From a checkpoint of a small encoder-decoder audio transcriber: encoder activation quick_gelu, encoder layers 12.
Rows from block 2 of the text decoder of a small encoder-decoder audio transcriber, named by matrix and row number. Rows with one number belong to one neuron. Each number is 128 + 24 x the weight over its row's rms, rounded and kept within 0 to 255. All counts start at 0. Numbers have three digits each. After the name is the row's rms in percent of the matrix's.
After each neuron's rows are labels from the 100 texts, of 14976, where the neuron reaches its highest value: "fires on" is the input token at the peak. Only what is clearly more common there than usual is listed. The data: short read English sentences (LibriTTS-R).
# fc1: MLP up (decoder.blocks.2.mlp.fc1.weight, 960x320), inputs 0-63
# fc2: MLP down (decoder.blocks.2.mlp.fc2.weight, 320x960, transposed), outputs 0-63

fc1.133 112:146122131139130118111139143178133127146121162106133121149105158125150105145164138099113162138138102141136141053147100175098082135134155144138105163172132149166122106160116093133166103159149069
fc2.133 123:120103116133146096125124126085088098151109147156113096123108118087117158114143104180149084157115137146108137118131167171173160126130125156121107102158139139141129122159098157141099110121145127
fires on: "m"

fc1.259 113:130170074144114093123153125104149145126117119176098121168143140121131119130131120133130157106141154103116084144121122087133164108114142174103117084149157096089105141150161127107154139170160111
fc2.259 085:159103101125092110089101079134103110150096150172187135099095094105078168081116110166113103141083147154172098143125119151133152086116135127129105149089091112138178165106151125139125175122124147
fires on: "h"; "i"; "e"

fc1.248 103:109129080130150105103136110138062156119156170135103113173162148114103143156120147116097127110152139134085089121124143151105144111133105164094120115099136095076123147111096131110196136122140125
fc2.248 098:143115137138110136144108172115111137087135128126170164097104104164076106103153122134142138110151114118138128104120099109180163141112145096104119146133111116141150139128115111141084142083127129
fires on: "h"

fc1.170 102:148134100132167119127121126110045125102102152110148149101115132142136079089076153165130131118115124169153181117123133127070100194164099130153156097155157144115101129095124131102119128085195135
fc2.170 102:136118095159117133113100145158129103132113140088139109114074139116165167123140119147126125153103144129149118118121168108155135164148093144091139142135141083085095127154113142143163130101139134
fires on: "<end>"; "s"

fc1.263 081:083082120130115134119119133147124140172109132120172142155149141146075102101145111158116159121182104136171100145151108142131124130118113155132087122067141081170134147126122151167113106132148108
fc2.263 077:126147156157115135143182153134136127140193184101082117105153118123110113103097124109163153103113153136101146130140096146134148092147102147161140095135113133123117095144074159122115125119144133
fires on: "r"; "u"

fc1.666 110:106107136147089150147134174089153076085119162093097159165157128081128094108148096173096155145119120101113116143106117124157162104115124135129108115141169112107111144118092146122170160127104125
fc2.666 116:104154150089125087155124107147120099169142110137144130128177134131127156116146158165149132099113109165108160142164119122162127128125105097122127116105140103085139142092099125125081111166095109
fires on: "l"; "r"

fc1.422 092:085124117135059143157095104106122095132112129150124176083136163103136109120086060111122099150134131135155149135093107146137160149094065127123134135134152123189080144125133156112135150102141126
fc2.422 093:156117169106161106137096134074119090081164155157126099143111105139148149145101134142144108081145189113130131138150127154162093119131150152147130095097139119087135144112131123139103143176141111
fires on: "h"

fc1.650 079:122139142148147136097130135123081144134123131113098141125137111129100138113090117109101098114119137121123145130168118115115124093125112141150111133142106142133097145130150139096120140154101109
fc2.650 065:115134124124107090126117139100110126166080089113133123111125107106128147144126119171098136160138138161149088057109154166158133153151152144079141108133174116131116149128137099127129144124161139
fires on: "r"

fc1.735 106:118122141150123133154109089092118170126133129099089162127126123123165153152156145126127115120164146109124097120075111111110090155161125141123097119105095145139143109136162112112130154085128149
fc2.735 115:120114161139102130146147135149108155101110123155108137084120108092184120136162108109160140134120152175107112169142130141128166139115137147168080123104155132134099170119144121110167105144106175
fires on: "e"; "r"

fc1.174 108:120125129123116118119112161132124190094096126154107159138130142084128104130122133102143166116133096167142141131122103134095133151125117132142168110170075132153127116061104117158090131122149068
fc2.174 135:126077093120086122124131168193111116112130134082121134143107139166181150143163106149146146131113098133134079097140130158188128133131106155157140135100127100118110115134156113136164169118139173
fires on: "<end>"

fc1.553 107:154132130136133167101149142147109099100145129101127103125162124132125119139135117098121104128102107117077112144132176156119153088092093103121116126077140091123139135113137118124107124139089152
fc2.553 117:139103128152118148121106139109106134071126125181146135133160123115114123141157129119151120113111201118108157156127191119152170143102132110125141184140122112087178140146166138121098120122179160
fires on: "h"; "c"

fc1.724 089:171165148147151104135128130117098096130089138113131127137123132109104111173153106139134175136110134118109110139134116136075152113119116127149113090096085139129134105163128141130108123166136124
fc2.724 101:163140133147136176124129072178136125151166122114107143129114094164154163136151157154128078144131134115087134152114117121124142101092116115141153147150136097136117098126132083112125138119091113
fires on: "r"

fc1.637 114:118124110123124105148118168161145144132115124071119133148144116111141111101153143096158108098165129178129137125093131158135104100114093154141146127167118136116136148138132128135138097155113104
fc2.637 127:122128107128087133107114122138134139121086152160132121127171122110114107112145165124103126115162148143132108146125145082121116090126175091123119141129162165128120120108119094084080118149165112
fires on: "e"

fc1.601 082:087149114120135126120165094137124111154127089157085068145135155139124147114143128073129187133138118121096104172105164130133136161156148130152106145136063183137129142135139130127158137104188161
fc2.601 076:134123139121069176142131133147113128098087174119140144141159122152130119099123137148142134165108134119134137123134136102122140101114147124115160143105130135111159150127138165144139169068090087
fires on: "h"; "o"

fc1.320 091:123108154160129109153165085133075134111099134132134095151107125063105110140136146164152149103121117139116139157155134126125129145132165106130132146119125136152138113133119149154176148124134117
fc2.320 086:103130121109079113143109142146148109145124132107148143112132106177087140134151094142168164155113105144145115113147131133123144185137131141096117128126144100096108114164140135138159143155134143
fires on: "l"

fc1.530 100:139138146102061084155105132114127101142120132129145099103153116146126112121106118143114115129124144141123136122134099153111172103091158189139157132140124149135206071135143164121133133144155119
fc2.530 092:114084108134093096141121174120116144154107114142149140123136088130139123135140103164092160128126119126173121093155109163146135134145141118118156139100110135105131157131150127147103117132134135
fires on: "<end>"; "g"

fc1.467 106:115142145153150136161130089161089148129147069132116096074173134110123142119124164129146154109097107126143112130116137098070120137122114111100141117147126174116119132171079165126126152136100120
fc2.467 104:155107092078147139144080156117087094141173123096129119141142172152108119160135127138147135117133167100135149144153087119128109143149107149076107116107068165100133135087131101127078121130130123
fires on: "e"; "r"; "n"

fc1.421 111:137131107135118162108146150141133130126139111117105154168175127113127120108169155076130132117116082135106138104100129113123128108139088085125151145140115122146133137130152085084157098167100114
fc2.421 111:118169145133135151143122129156096124132116078129106118151124109141138113149189157128145116137125160136128120130113153114142092129127150163122100126133111128139098101116122158113156067124161100
fires on: "c"; "l"; "i"

fc1.503 111:133118097099142118110115171130120187143143160125148091143113155157109147121104126161087104092114140145092104136107129139130139057100149102116153119156135186103128113130121110162152075130120143
fc2.503 116:132124112148109136139129092181177123076132110140132139166107128123167148109132149123140098139131101093182118108130136142173086177134157082114172097137080109158108135147122122143146121148132154
fires on: "l"

fc1.362 106:112101139080123076084184123173146085154193149105121153109135162125122133136157116099142131144140107095067109146131168161141157119136123181106156160097145143143131147135104140101164153093107122
fc2.362 112:118090155105090136108076147112066103130137121161160115117143144100131132150121119155146118169107156133118120130120118110096125181079067125174118153136138130077124119119104152122132172140144116
fires on: "c"; "s"

fc1.548 086:105121133162173118181154098111126133116114124129144142140092130161113143156137112139139162130106116126150128173106109149125140094156153109124108139184109128151126097123123136132125167137113138
fc2.548 087:125091123109110104136110113134105096151100100167155104077122134101147137109150099161124138154076136172155120098094109093130143123120112131094139125116119095083162119126100126146158132093150149
fires on: "l"

fc1.368 111:121129123107152109133135155131133142130113149116105142123102154112149127112099123108128104165100139108095109108166128147143163140133178106142133108081145107154148159132141131144124158137137059
fc2.368 118:112135133116164144124124122094127086110158135112085103152157120132076106109105172142115148112205164136113152110129151095148147109128139111152143116141152115150152132125127172150127113171122130
fires on: "r"; "n"

fc1.535 103:114148143093111147119157150116113146107107102120079129140162159148106133125140143147085147108136062161156109107132125140119130137102133174121129142118114151129108123153121122130086114130134162
fc2.535 105:099114146137128133135134151157120107142132121132149126092131113122146127114125095130145208179099095124135137094150142091126121187151093135156119166085141107143140154143066150105133116091119115
fires on: "e"

fc1.312 099:115117167116150116133134139144116156126129150094131125133106118115163111140198102138156126099116139155147067116140124100141128165164103127133162133131119125126113140127163160112139148156143127
fc2.312 105:133156153158136132134155137140163104132122136113190133092142126156139151106159117151154139159116107131139092112154164108154157202144139129127106104110083118082098144177096137157144146088105158
fires on: "<end>"; "g"

fc1.179 091:092136116125096128108153166087124110105187112141128137153134122161137114120148141105078107097091130121111111177145131096162141106129159134150113117104078114157139153119126112133168128113105073
fc2.179 076:144080103126087131120108132127145096161042154148098130118111146153111168105124164111133142114129148123185152081125115114125081113084119121199103163145132164128159143145140143145132161144120155
fires on: "r"

fc1.9 092:123121135141126089131149095118119124165120165104144121141115149138118126154111179130148135131139137109121141132119140113115120142110139081122167125086082143131100138103147102126144147114133113
fc2.9 097:145145138075131204107145138079121116115141203153142140097120104123132146141133132128151125182109107161154118133129151124102136084103145107056098152151137150159121109128118094139086125077110133
fires on: "h"

fc1.363 052:110130139116086113136135144134103152104096165128147105125155159164095154101155119126151125122089157136131162132147113160108152121151122143110093184120061110101082126116093114088101133112127115
fc2.363 056:101096126127107098098103138136123142104095133120161136142112107116119151108131107154125146146097156153119073085109113119144178164139142104126157117110116135103169170137131126159160128107155128
fires on: "l"

fc1.96 107:100113086103128133116123146133094112055108133169133143175155181102086128104130172123132164110124132138120157093154107121121136132186118117106150128137124143117123117130151136156116110160128104
fc2.96 107:154116130093137132118156117144081109138121163140128162102130153115157125147133133102117123124140168116164115141135136160123157115119076089091151174112093114146137154137139102127156154112106142
fires on: "e"; "r"

fc1.543 104:150166111136115094130145095164135113165136071133156150118153129134130137121177141126126095106089125088156122104165151103130114126176124111151112120133150123122123150124127136145097113130117150
fc2.543 099:132125064119155123117136120151148125134124123105123112109109118112170142103073113153104120136116129152111131153069140152172166097123124118125123124148104165153171117132127150125100125150107135
fires on: "m"; "l"; "v"

fc1.240 108:111071138077071130091143141102122142136143111117137104164166147136160159157107146116130098117117130152113131128097137183147096131147134129131158130117170161136130157130114162109141130122089126
fc2.240 110:088111104110136143129129082149126122122097145122138104122132118123064139115127130092127121119149126135128139104168126136095129153115057121172136145151165114149134129116142137110105108091120134
fires on: "m"; "r"

fc1.315 089:160110098122130091125124154138155153153162102132158185157133096127104097127113146108140131107069158152116097158135114089099150160089161140141113132116095123109148143123125129097151171128094110
fc2.315 089:099097099125185159086095113143123100168184113108102129140134101125100137128117106100162083118140163155142145106120124095090113108103130127125166153132135107109115128127099134167109088126114143
fires on: "r"

fc1.678 101:097133076130132138137128143122144161145133114154144141093145119150103155088147110167155130135076141107137114137204137112123129083119105084138131132156095101119130069088132124132163178128167142
fc2.678 113:143092152170128087150119146100145142156143144115124135131127144171169141160136120121154163132129109131165153108087127117153109160115140089124130082128110084150126070139159169135134187145153110
fires on: "l"; "w"

fc1.564 080:103135165094135121132129081152100152095120108100151136105133169126119149104129149112144133080149135096150159155118141134124153106158130123107150105105108159148135143147142117146092122136129089
fc2.564 072:130123155127130114118090141143116166077133142117130132135106124120137144117139134136145146200102132124164103112126085142122190149074171111134172137125116139096166151130119122105128129082200124
fires on: "m"

fc1.425 108:128155156151157120119087098099130166171147154095115114097158072141119090111153134138140143110131104124107137107117148151128149111052111164114129097116122174154133111102128128118115142111067120
fc2.425 108:140129149152123130131132165115102127104161168106152122108110132082162099181174123119108155141115112142120088146154126103175155151146109151123156125131170129091148173127147127110131121137124137
fires on: "e"; "s"

fc1.633 093:086153152128107124120122131129092091160119142139173105136175122096090160146112131122118183081106096165113125159132130144150150095126120087147101135133095129118077095143128158112165131100136140
fc2.633 092:150136105154132133130118145119115108100131192118110116115121151139167153132131116137146095145123135097176124123112132146130162063082104122121165102130201098138154103134164092156124125094160124
fires on: "c"; "f"

fc1.430 098:127113125141165146172089071137084100104113125165146131110094163112101088117091125144130102121121114120113137141125125100070164139170145140110139126141170112078122122109097143152117128141131154
fc2.430 098:099115117099100132097081183081166125099060151147196121106108103156107116112104142142132120118128124107165126090116148122108172113117124116109124158127127153154129132093091172125134119130153149
fires on: "l"; "e"; "<end>"

fc1.305 111:127131112124096114143146169100149094149147091132132160133151120075132102129125138136116151154066087137113121129120120141101149157162105125123129140084104132132114140172143100158126111144110137
fc2.305 121:110097080145156152128163092077106091130126121143119156141088117119118124142110159106114125057146119130113161124105152095131148098099115148120160120142117154082120126129132146089156100122155128
fires on: "m"; "f"; "r"