A small encoder-decoder audio transcriber, trained from scratch.
Model: 11.2M parameters, encoder arch transformer, encoder norm rmsnorm, encoder activation quick_gelu, encoder moe soft.
Training: soap at rate 0.0021, batches of 48.
Data: trained on short read English sentences (LibriTTS-R), 26041 training examples.
Rows from block 2 of the text decoder of a small encoder-decoder audio transcriber, named by matrix and row number. Rows with one number belong to one neuron. Each number is 50 + 12 x the weight over its row's rms, rounded and kept within 0 to 99. All counts start at 0. After the name is the row's rms in percent of the matrix's.
After each neuron's rows are labels from the 100 texts, of 14976, where the neuron reaches its highest value: "tokens" is the input token at the peak. Only what is clearly more common there than usual is listed. The data: short read English sentences (LibriTTS-R).
# fc1: MLP up (decoder.blocks.2.mlp.fc1.weight, 960x320), inputs 192-255
# fc2: MLP down (decoder.blocks.2.mlp.fc2.weight, 320x960, transposed), outputs 192-255

fc1.45 086:62 52 72 45 44 48 55 38 50 28 48 43 36 25 49 65 28 53 45 53 68 32 34 48 46 69 67 75 59 34 31 51 59 39 60 46 37 41 56 55 38 48 52 58 68 54 54 46 38 38 28 53 40 59 68 57 48 53 58 53 57 76 41 42
fc2.45 084:65 45 57 56 41 33 57 69 64 33 63 73 45 58 51 55 72 38 26 55 52 53 54 46 64 40 26 48 40 42 33 64 26 56 54 77 47 42 70 51 61 55 50 65 72 51 55 31 59 71 70 46 69 65 55 46 44 42 42 47 63 46 73 49
tokens: "t"

fc1.352 065:53 53 72 75 58 64 56 45 39 47 68 43 50 34 70 79 49 49 41 49 63 54 29 49 49 34 44 21 57 64 45 26 41 45 45 56 44 51 39 44 48 50 55 59 38 58 67 53 53 61 43 38 67 49 64 48 54 40 52 48 61 44 31 39
fc2.352 061:51 55 64 46 50 60 71 47 69 51 44 55 63 42 41 43 44 76 41 36 37 49 66 33 54 50 57 53 44 49 49 41 63 66 59 49 58 53 73 51 68 54 50 62 65 71 52 61 39 64 56 25 61 47 42 30 35 47 53 35 50 58 45 26
tokens: "g"; "l"; "f"

fc1.406 089:64 38 56 57 34 50 60 64 68 47 62 34 40 33 39 45 43 54 50 36 42 51 36 56 22 60 47 32 56 43 38 46 44 69 53 55 72 53 39 59 41 56 48 46 64 57 58 35 46 23 22 69 61 33 61 58 53 58 54 40 35 42 50 66
fc2.406 086:41 31 56 43 56 51 42 63 45 46 47 59 62 48 40 51 52 57 43 55 37 41 34 23 48 51 50 39 46 50 51 57 68 55 41 59 63 55 57 46 69 45 64 79 45 44 48 43 24 63 64 44 37 53 57 38 40 61 70 61 39 29 44 72
tokens: "a"

fc1.23 100:61 63 51 34 36 71 68 49 54 55 44 39 78 40 40 57 44 80 41 37 56 72 53 58 54 53 68 37 51 53 62 63 27 76 67 49 54 53 61 37 54 69 67 39 52 74 41 68 51 70 64 51 57 54 38 34 55 42 52 48 57 60 27 68
fc2.23 109:47 39 41 53 42 53 35 53 27 53 22 41 60 66 58 23 67 44 55 42 58 50 53 67 35 49 65 47 43 42 55 54 37 35 31 43 30 49 50 57 23 43 65 54 57 70 40 53 62 36 36 69 58 19 60 38 44 57 51 41 50 46 60 50
tokens: "n"; "m"

fc1.303 103:57 51 47 56 50 48 59 56 70 40 36 62 36 37 71 44 64 50 38 51 50 55 56 48 44 43 86 29 52 33 35 56 25 20 66 33 55 45 36 50 48 53 46 53 25 43 61 65 41 46 43 38 63 29 49 51 75 68 56 48 48 56 53 40
fc2.303 103:17 47 34 27 50 48 53 47 44 17 53 59 47 48 66 51 67 40 47 61 46 36 57 37 47 59 42 60 65 35 32 60 39 49 30 66 44 49 49 61 51 21 31 50 54 61 65 77 61 54 47 49 40 59 47 50 53 49 69 79 37 37 45 59
tokens: "g"

fc1.745 093:57 35 59 47 58 67 68 62 71 57 30 38 44 44 47 60 54 56 53 41 70 48 66 42 50 63 42 53 55 61 34 35 64 58 59 66 58 43 38 59 31 67 42 46 56 57 52 53 29 53 24 48 36 44 61 32 52 52 44 53 57 44 57 68
fc2.745 087:42 56 56 55 56 21 60 53 67 58 47 51 50 52 59 52 48 50 56 12 58 52 48 42 29 53 53 59 39 40 47 65 51 51 64 60 39 45 40 58 65 56 43 62 35 57 48 66 37 56 40 51 59 49 59 53 48 47 60 60 42 42 50 67
tokens: "t"; "f"; "m"

fc1.594 107:77 48 51 66 55 54 39 43 24 72 57 51 48 75 41 40 31 46 54 38 43 69 40 39 34 40 51 50 59 43 65 39 43 57 55 55 39 72 49 52 52 51 49 62 32 72 62 73 40 53 47 50 68 43 49 53 42 40 45 28 45 36 59 39
fc2.594 090:19 55 35 50 40 47 35 53 58 43 45 43 52 51 38 49 54 68 63 29 27 49 32 59 61 74 70 53 45 47 42 59 62 55 33 60 55 61 57 50 62 38 54 56 65 60 38 64 49 34 69 36 49 61 54 42 51 49 56 41 63 51 51 40
tokens: "a"; "i"; "o"

fc1.458 101:45 49 63 61 62 47 64 41 37 42 51 36 68 55 40 47 32 54 22 43 43 45 43 54 37 52 49 68 51 59 44 63 49 54 40 27 55 26 46 39 48 48 47 65 56 68 59 44 62 54 74 53 38 63 33 64 63 65 70 37 70 53 27 77
fc2.458 082:58 32 53 47 38 72 42 46 51 57 49 54 72 56 40 41 70 40 58 57 46 52 44 58 75 63 49 59 59 37 53 23 59 39 75 45 46 85 81 48 46 29 58 41 44 52 36 50 34 47 37 62 47 49 51 41 29 53 54 36 50 50 83 38
tokens: "t"; "l"; "w"; "d"

fc1.359 101:51 39 56 54 33 30 64 56 64 50 54 47 48 67 30 38 64 44 44 58 27 52 50 40 52 35 36 46 60 64 59 50 51 43 31 30 39 33 37 35 61 45 27 59 62 57 38 55 50 39 48 45 58 45 60 58 60 42 63 36 43 93 57 57
fc2.359 104:38 39 53 52 59 65 21 67 30 27 54 52 31 43 51 42 48 30 51 54 41 59 59 53 40 41 51 51 65 38 64 60 56 48 53 32 39 30 57 51 41 55 43 49 62 46 54 41 52 46 51 39 55 37 66 77 52 39 46 50 34 65 54 41
tokens: "a"; "e"

fc1.257 070:57 32 37 68 56 64 52 56 35 22 71 49 59 33 35 24 64 26 48 26 74 58 48 61 54 45 44 46 35 55 76 60 61 53 51 40 58 54 45 35 56 48 60 55 52 41 32 43 44 45 41 30 62 43 59 69 59 48 58 59 47 50 50 42
fc2.257 067:52 61 53 74 53 54 77 49 54 73 46 61 48 47 39 38 42 48 33 33 38 48 58 34 49 58 48 21 48 45 48 63 52 57 56 35 59 70 58 66 57 58 68 44 52 71 38 48 29 68 39 27 61 69 44 64 33 43 63 32 57 56 29 41
tokens: "g"; "a"; "o"; "<end>"

fc1.643 089:33 54 47 56 34 35 63 41 53 63 39 39 73 49 55 60 42 49 47 52 40 58 41 39 65 46 70 54 21 62 25 36 55 42 39 49 42 46 59 33 51 41 54 58 62 44 64 57 57 44 52 50 68 39 58 48 60 30 36 75 40 32 66 42
fc2.643 079:29 58 38 26 64 47 35 72 47 31 73 61 52 65 49 33 26 32 25 51 45 44 24 66 40 54 32 59 49 31 62 52 53 52 42 54 59 46 29 67 32 41 54 49 64 48 66 55 55 43 56 45 49 31 55 24 55 66 48 52 42 36 49 68
tokens: "g"; "t"

fc1.687 100:53 56 62 62 35 38 50 35 43 70 63 52 36 55 32 55 51 48 34 41 38 58 57 48 38 31 64 51 58 55 36 29 59 29 49 29 45 47 32 58 65 29 42 37 40 56 51 74 59 33 43 60 61 35 51 40 47 53 42 54 56 55 50 44
fc2.687 101:38 37 42 52 62 31 53 41 62 40 45 40 73 38 59 62 43 65 64 60 40 49 48 53 36 49 53 42 48 38 68 69 58 48 56 53 56 45 47 47 69 33 57 51 49 41 53 57 53 52 42 65 65 39 44 32 43 57 63 24 24 50 39 55
tokens: "i"

fc1.199 061:57 48 42 69 46 82 39 51 53 56 43 71 73 60 50 39 50 40 68 35 58 48 49 36 35 52 57 62 60 71 70 62 60 51 61 59 49 50 42 41 60 62 44 34 43 45 49 49 30 69 33 35 61 59 56 53 43 52 44 42 37 50 40 58
fc2.199 057:57 47 66 44 64 57 59 64 68 55 39 53 65 52 33 38 36 57 11 49 50 48 49 46 37 65 53 25 47 34 45 51 56 47 51 42 57 50 61 62 58 62 70 64 57 60 39 47 42 54 44 38 60 39 45 40 44 44 54 61 67 71 41 52
tokens: "a"; "h"; "e"

fc1.324 100:56 62 40 43 62 51 62 56 53 37 42 48 67 62 61 50 51 43 55 46 62 52 30 66 60 58 44 42 58 43 56 47 50 20 67 55 42 31 35 42 51 45 59 70 45 54 35 43 32 47 34 38 51 37 54 45 42 49 69 71 52 47 72 44
fc2.324 095:56 64 29 25 57 39 49 44 51 53 37 47 40 64 64 29 54 55 64 60 46 35 52 49 58 45 64 51 46 41 65 62 57 59 44 60 42 48 62 49 69 62 42 55 61 41 60 41 40 60 45 39 61 45 17 53 68 44 54 46 48 52 56 49
tokens: "i"

fc1.125 101:53 45 44 54 41 57 51 51 35 37 40 57 37 54 53 44 49 35 57 62 62 41 32 45 62 47 64 36 70 48 50 78 42 53 52 56 56 44 49 60 51 52 55 41 52 58 48 51 55 48 54 36 43 39 70 49 63 71 28 55 57 52 46 47
fc2.125 103:49 46 58 54 65 48 54 50 57 51 47 46 54 38 50 37 56 38 49 59 54 46 60 62 44 73 47 50 50 41 31 37 46 39 58 37 32 57 78 42 62 37 80 47 37 64 53 43 51 43 67 53 65 69 49 61 55 69 51 49 39 73 56 29
tokens: "g"

fc1.210 131:72 40 55 53 69 54 62 34 52 62 59 57 31 37 63 59 43 42 43 38 59 48 35 50 43 41 30 38 41 48 47 46 64 54 46 36 53 58 65 24 61 38 36 52 60 60 46 44 39 54 18 46 57 43 63 54 53 52 55 43 67 58 56 39
fc2.210 135:56 59 64 35 70 24 42 43 54 52 44 52 66 63 36 42 50 62 59 45 44 53 48 44 55 37 44 51 44 50 46 55 25 33 34 47 40 37 51 41 71 47 58 51 46 34 74 50 58 63 35 39 61 53 31 73 77 48 46 52 69 53 61 71
tokens: "i"; "t"

fc1.99 105:27 63 78 35 73 59 45 44 69 44 55 27 77 62 56 54 44 73 63 22 75 59 48 43 46 59 41 54 61 69 54 66 53 88 55 46 45 49 65 51 41 45 51 44 47 51 63 62 48 59 36 40 36 35 81 31 37 51 37 64 67 55 42 62
fc2.99 113:54 28 50 28 62 31 50 68 79 42 68 49 58 55 46 36 41 54 34 14 63 35 60 53 30 47 60 55 66 40 46 50 54 59 44 49 72 52 34 50 60 47 29 46 46 41 50 61 42 67 44 56 52 56 64 51 56 46 45 60 48 48 67 66
tokens: "n"; "l"

fc1.344 117:55 61 61 43 50 44 35 50 31 45 41 42 65 33 43 60 43 62 34 24 49 72 47 34 48 57 64 55 52 61 56 68 47 56 59 54 51 61 39 38 47 62 51 33 47 47 65 54 46 65 51 67 59 38 45 57 36 40 41 74 68 48 36 45
fc2.344 110:49 74 54 44 57 61 35 54 77 11 46 42 55 60 61 49 51 45 63 33 57 53 52 57 47 28 76 49 43 50 53 47 36 42 46 45 49 41 48 61 51 34 49 24 46 39 35 58 41 58 36 60 69 45 58 51 42 58 61 55 51 55 54 58
tokens: "n"

fc1.349 072:78 75 45 55 37 70 72 54 51 61 49 46 45 56 60 63 53 34 59 64 26 36 63 44 42 45 34 65 28 59 25 69 43 71 72 46 78 71 68 57 75 55 50 52 56 50 61 55 44 41 48 43 54 53 52 47 62 50 42 55 68 46 32 54
fc2.349 053:49 30 65 23 32 45 68 72 59 68 54 47 36 47 61 28 41 52 40 39 39 43 30 57 68 39 43 45 38 57 45 69 51 56 45 61 65 43 41 59 55 53 69 39 49 59 52 59 56 57 70 68 38 67 54 51 40 47 34 58 59 36 49 34
tokens: "a"; "d"

fc1.663 101:66 46 54 62 42 63 54 57 59 66 31 51 49 55 62 41 44 53 55 22 61 44 50 69 50 30 68 24 25 44 50 74 62 55 49 57 47 56 49 51 54 50 58 48 33 29 38 31 53 50 50 50 63 44 39 55 56 46 37 52 53 43 65 77
fc2.663 096:43 54 40 59 55 59 37 76 30 50 44 32 75 29 49 32 53 56 56 70 29 37 49 45 49 62 77 39 51 48 58 55 33 47 39 34 34 38 49 46 42 40 70 36 56 53 57 75 48 30 26 77 32 33 51 56 46 64 68 58 71 46 39 62
tokens: "t"

fc1.544 106:45 45 30 50 42 73 60 36 37 61 41 65 57 35 37 51 52 62 45 48 62 46 39 75 70 38 35 36 61 82 58 63 34 45 66 69 69 37 49 59 49 66 50 46 39 69 48 35 36 65 48 49 58 30 62 66 33 35 43 40 52 72 26 54
fc2.544 101:58 55 48 69 35 54 49 64 48 71 74 26 56 65 32 38 53 46 51 54 54 53 58 55 58 53 44 41 46 48 38 47 51 47 31 50 56 62 39 48 65 47 32 72 42 49 56 50 55 62 48 42 53 56 52 32 43 62 42 35 43 61 31 31
tokens: "g"; "c"